python train.py --dataset="photos of arthropod specimens (BIOSCAN-5M)" --cond_dim=192 --targets=["family"] --lr_schedule="cosine"
Rows from block 2 of a small class-conditioned image diffusion model, named by matrix and row number. Rows with one number within an expert belong to one neuron, the router's apart. Each number is 128 + 24 x the weight over its row's rms, rounded and kept within 0 to 255. All counts start at 0.
Before each expert's rows are labels from the 100 images, of 14976 (inputs lightly noised), where the router gives the expert most weight on average: "strongest on" is what is common among them; "patch colour" is the nearest of a few named colours to the mean colour under the peak. Only what is clearly more common there than usual is listed. The data: photos of arthropod specimens (BIOSCAN-5M).
# router: router (model.blocks.2.mlp.router.weight, 8x160, trained with AdamW), inputs 0-159
# gate: expert gate (model.blocks.2.mlp.gate, 8x160x160), inputs 0-159
# up: expert up (model.blocks.2.mlp.up, 8x160x160), inputs 0-159
# down: expert down (model.blocks.2.mlp.down, 8x160x160, transposed), outputs 0-159

# expert 7
strongest on: order Coleoptera
patch colour: pink
router.7 [154 130  77 153 163 142 113 119 133 117 167 130  86 153  96 182 148 173 120 153 126 128 101 130 169 121 144 108 153 133 137 128  98 103 141 143 127 109 107 107 153 102 141 128 158 162 127 147 133 150 131 167 140 148 137 133 110 116 172  94 130 127 114 128 151 103 197 124 117 146 118 120  88 154 152 143 165 107 109 115 105 132 142 138 151 139 160 152 114 120 156 128 150 140 146 146  93 137 102 135 129 105 106 116  83 146 155 122 115 143 106 162  92 108 152 141 120 172 125 134 133 127  42 127 126 151 147 120 162 137  99 125 141 137 111 134 132 165 150 130 114  82 108 151 123  61 175 158 137 120  99 132 130 138 121 139 111 108 170 146]
gate.7 [109 109 166 137 137 151 116 109 158 177 118 146 159 120 136  92  94 110 104 106 144  98 126 130 140 122 115 115 182 120 177 154 180 105 102 140 182 116 145 154 113 164 111  92 106 103 102  90 140 134  88 133 118 136 113  89  75 147 150 153  85 156 125 112 126 119 114 129 112 129  94 107 115 124 143 123 135  87 165 131 139 102 118 119  58 148 157 133 107 146  92 160 135 127 131  94 127 169  98 167 161 116 161 114 121 114 108  92 133 134  77 138 105 107 130 131 107 160 133 107 136 117 137 111 130 104 118 117 145 144 129 130 111 142 134 138 144  89  89 153  95 138 113 105 128 117 144  95 140 105 125 159  89 146 139 142 164 151 116 140]
up.7 [140  68 156 139 174 134 158 169 146 129 125 134 152 165 103 118 114 118 110 138 122 137 133 139 135 152 150 137 133 126 137 150 109 135 147 126  67 128 120 164 133  94 112 149 117 100 184  99 134 153 127  99 112  93  89 137 156  98 127 163 119  95 132 128 107 128 121 162 137 110 112  94 102  78 136 138 123 139 143 156 137 140 127 113 109  87 130 121 153  99 143 112 139 118 148 110 128 199 140 133 130 120 125 174 147 163 158 118 114 111 133 132 130 115 156 111 137  61 144 125 136 139 165 152 100 157 139  91  79  78  96 126 156 159 116 105  89 118 153 119 106 153 133 159  84 151 102 142 111 168 134 122 131 138 152 139  99 105 125 121]
down.7 [112 196 123 141 125  88 135 161 139 104 151 147 158 149  54  69  59 131 135 132 110  97 132 137  94 141 149 115 147 126 140 138 122 111 110 155 117 159 166 114 111 135 129 117 116  78  91 131 106 126 102 100 119 158 129 135 124 113 118 139 159 108 132 133 156 133 132 124 125  99 115 145  92 132 131 140 150 106 146 116 136 153  86 146 132 129 134 167 143 125 130 142 129 113 138 118 162  92 124 136  92 120 120  87 191 122 130 143 124 147 157 122 122 169  98 161 126 116 141  86 126 142 143 121 135 131 109 124 143 164 167  94 165 186 132 121 102  76 114 144 127 122 154 155 128 104 136  82 156 125 155 119 138 101 135 144 127 151 128  86]

# expert 5
strongest on: class Collembola; class Arachnida
patch colour: white
router.5 [ 60 110 158 209 121 127 127 134 113 158 159 137 123 130 112 132 100 127 130 113 115 129 116 118 186 107 130 123 133  97 144 150 120 115 120  91 128 150 138 129 108 136 117 115 135 122 126 146 124 116 134 119 104 131 122 115 129 114 104 137 133 114 115 107 134 117 112 129 122 189 117  90 150 115 119 132 130 132 120 164 146 129 119 119 122 101 123 131 113 129 124 123 127 118 124 128 123 114 141 123 124 110 117 123 255 137 134 134  74  93 131 118 135 113 117 124 139 118 119 126 130 134 199 134 119 125 131 122 123 117 127 177 122  72 112 119 104  96 111 155 152 186 115 136 100 188 144 127 145 108 137 114 128 129 115 108  72 132 127 127]
gate.1 [132 151 131 129 107 150 144 133 122 110 162 117 175 100 130 109 111 132  77 155 179 116 101 162 210 115  82  86 150  90 131 164 147 174 115 128 176 149 131 147 135 166 122  98 170 142 125 150 101  87  98 103 112 103 146 100  74 159 134 115 138 153 108 149 145 114 150 112 125 114 135 131 114 195 102  98 109 139 149 143  87 112 128 139  97 144 143 105 124 121 105 131 120 159 138 145 111 158 143 125 121 144 127 127 128 142 126 101 134  92 152 136 136 145 147 132 116  99 148 122 153 127 109 164 127 108 137 144 131 138  73 123 127 151 147 124 125  86 157 158  93 128 129 130  95 152 154 103  96 120 110 135 113 159 103 140 127 145 108 116]
up.1 [141 162 132 129 103 151 126 106 124 138 111 133 124  93 125 166 141 153 152 114 181 162 142  72 132 138 128 107 129  77 108 155 185 162 133 132 144 109 143 118 104 143 139 158 146 153 108 129 135 105  80 150  91 102 140 109 131 101 136 136 136 167 136 126 125  87 169 111 126 113 125  97 141 111 125 113  88 159 167 108 121 104 160 104 140 111 120 101  63 124 124 131 123 100 127 159 139 145  99 160 101  81 166 126 118 158 183 130 142 136 122  94  95  77 157 131 134  97 133 114 140 103 128 164 142 127 154 107  90 134 140 160 139 141 117 136 104 114 173 124 110 134 113 156 101 113 147 128 124 150  76 155 119 116 112 139 118 140 164 128]
down.1 [105  92 134  96 104 158 124 117 132 175 145 136 126 147 147 135 127 113 109 134 167 141 133 113 102 134 185 133 129 207 136 144 172  93 109 141 122 117 149 124 148 165 115 152  89 127 154 151 137 171 178 129 119 107 174 151  96  83  95 128 125 145 142 120 153 167  98 139 115 131 132 171 150 135 140  98  89 114 177 132 128 120 121 142 120 150 115 111  76 135 101 119 129 144 123 117 131 114 189 139 106 127 116 148  96 134 101 139 140 130 144 106 149  85  96 123 113 163 137 139 141  72 143 156 126 153  93 131 140 140 138 111 140 137 139 123  88 128  94 126 151 121 116 188 132 128  95 120 109 104  89 158 142 133 122 122 128 149 111 126]

# expert 0
strongest on: order Lepidoptera
patch colour: brown
router.0 [101 103  75 146 152 144  88 148 129 148 150 164  89 130  96 175  78 150 102 128 146 150 125 145 132 135 164 109 163 131 135 125 151 127  88 128 146 120 143 134 162 123 105 146 135 137 148 152 135 131 137 177 111 141 117 129 134 142 144 100 155 100 125 160 132 125 169 123 117 133  91 115  70 164 133 113 158 146 110 153 119 167 134 139 125  47 134 154 118 133 134 121 152 156 164 117 110 139 139 109 139 111 112 110  84 141 174 109  98 148 151 156 113 109 153 166 117 139 120 121 142 136 125 150 141 128 146 125 134 133 105 150 159 140 122 115 132 173 124 118  85  95 104 112 138  47 123 175 162 131 107 124 115 138 123 136 144 129 164 160]
gate.1 [ 80 131 112 153 143 101  88 127 105 178 134 169 146 103 156 115 111 105 119 141 149 149 105 147 115 124 112  84 134  65 135 127  96  92 118 107 111 124 116 135  80 138 101  92 156 136 114 126 133 133 171  97 128 140 136 128 133 145  89 113 140 125 139 116 126 117 124 136 151 143 132 151 176 172 143 109 100 135 144  98 139 122 146 144  72 110 165 173 133 130 144 112 136 125 135 138 147 155 152 107 105 125 122  91 131 126 101 114 135 146 122 114 130 130 133 124  95 164 125 161 153 122 153 106 117 151 151 134  79 138 112 111 149 133 116 100 142 110 161 175 133 162  89 115 140  95 113 130 173 117 178 143 121 147  60 150 152 103  75 151]
up.1 [118 135  61 132 116 120 113 152 116 134 127 135  99 130 120 128 106  93 120 143 120 189 116 118 130 138  84 119  96 147 100 140 152  93 143 125  85 168 125 164 132 124 125 121 147 120 143 147 139 104 122 118 167 116 208 118 154 165 112 114 107 128 155 167 136  94 181  97 113 138  99 146 161 111 130 114 157 118 128 154 153  91 103 123 113 125 129 107 126 145 104 144 150 140 164  85  81 103 165 162 137 136 129  89 141 152 124 115 132 119 163 112 200 129 137 119  88 144 156 105 127 156 153 130  90  99 122 123 106 135 122 133 142 112 144 169 179 119 140 140  99 124 129 136 144 100  89 114 126 109 114 160 124 124 110 133 151 149 137 103]
down.1 [198  99  19 106 126 122 131 128 134  87 119 155 166 110 110 112  90 178 124 127 125 172 120 128 145 132 143 119  99 116 145  96 144 106 144 129  82 104 123 119 145 139 120 126 128 110 111 145 122 125 110 125 128 129 143 141 147 183 154 130 130  79 149 162 142 153 110 109 123  93 120 149 119 164 112 121 121 132 147 123 149 104 120 119 146 186 132 123 127 135  82 145 133 118 151 138 103 103  81 122 114 135 118 109 117 143 133 114 138 100 143 118 112 127 129 121 163 126 166 124 123 156 190 127 140 140  93 125 186 122 141 161 145 152 121 108 152 129 126 125 158 136 159 145 104  80 158 113 156 129 123 145 111 118  96 139 107 155 100 116]

# expert 3
strongest on: order Coleoptera
patch colour: white
router.3 [ 42 120 135  69 129 125 123 128 123  95 179 107 143 137 123 152 129 167 144 121 133 130 117 123 100 118 136 129 110 133  85 145 127 118 115 107 126  44 113 119 116 131 142 122 125 115 105 168 128 122 118 114 127 137 126 112 130 132 149 140 148 103 111 118 113 130 134 117 122  76 121  79  68 148 132 129 124 143 121 129  71 128 119 115   0 140  92 122 130 112 102 125 124 126 118 120 107 116 116 129 160 109 122 144 173 137 133 115  81 134 139 136 113 114 124  93 129 116 120 120 122 123 174 136 122 116 118 116 169 136 137 145 127 133 124 124 135  85 111 102 119 191 123 133 119 151 126 125 125 101 120 111 121 131 156 122  89 129 120 129]
gate.1 [128 147 153 141 164 125 164 139 123 157 119 123 150 151 133 155 132 122 102 145 130 119 128 157 156 137  71  57 148 103 161 143 147 147 127 142 139 162 168 128 109 122 152 115 114 134 162 172 107 110  95 132 170 147 146 151 123 123 118 144  75 118 130 166 154 130 131 110 115 118 121 134 117 139 132 129 141 157 153 103 144 155 101 142 154 135 147  84 127 141 106 123 150 144 131 166 135 149  70 121 130  93  99 144 123 145 126 130 163 128  98 133 128 130 154 135 136  90 103 161 123 122 102 150 127 158 153 148 124  82 119 148 118 168 134 137  64 107 127 140 119 148 119 190 128 131 208 112 110 105 139 117 133  90 130 122  77 111 100 106]
up.1 [136 140 141 105 134 145  70 121 109 131 139 117 107 137 127 145 113 142 116 124 109 107 152 129 159 141 174 130  69 168 162 152 132 139 110 133 109 109  74 103 144 126 125 133 103 131 142  79 155 170 175 162  97 133 109 121 130 168 120 122 139 155 149 122 118 178 120 122 116 116 136 146 151 124 126 130 148 156 120 128 131 108 135 123 147 138  99 144 160 105 133 146 118 106 165 114 143 107 201 115 179 107 140 131 103  78 115 104 124 120 142 129 126 140 120 152  89 192 148 151 152 171 138 102 148 115  99 152 171 121 138 111 106  96 137 105 187 118 135 107 136 121 107  79 141 129  87 136 149  99 148 143 132 108 139 112 149 107 140 161]
down.1 [151  92 120 185 107 145 156 120 145  83  68 129 106 135 106 139 113 144 142 114 139 129 139 116  88 138  62 152 104 100  95  82 145 156 195 132 143 182 111 131 127 124 156 116 142 123 116 102 111 119  73 106 171 146  91 126 148 155 165 145  84 148 146  97 101  92 117 120 122 163 121 111 115  95 132 137 147  96 111 129 120 104 131 119 160  92 158 142 137 112 135 155 142 125 131 136 138 138  60 143 157 109 112 112 120  92 124 121 127 147 118 138  97 136 149 136 144 110  92 127 114 154 148  92 106 123 141 113  91 111 143 123 144  98 125 153 162 139 135 131 110 147 160  82 132 133 148 134 146 124 126 144 115 112 139 130 103 113 160 154]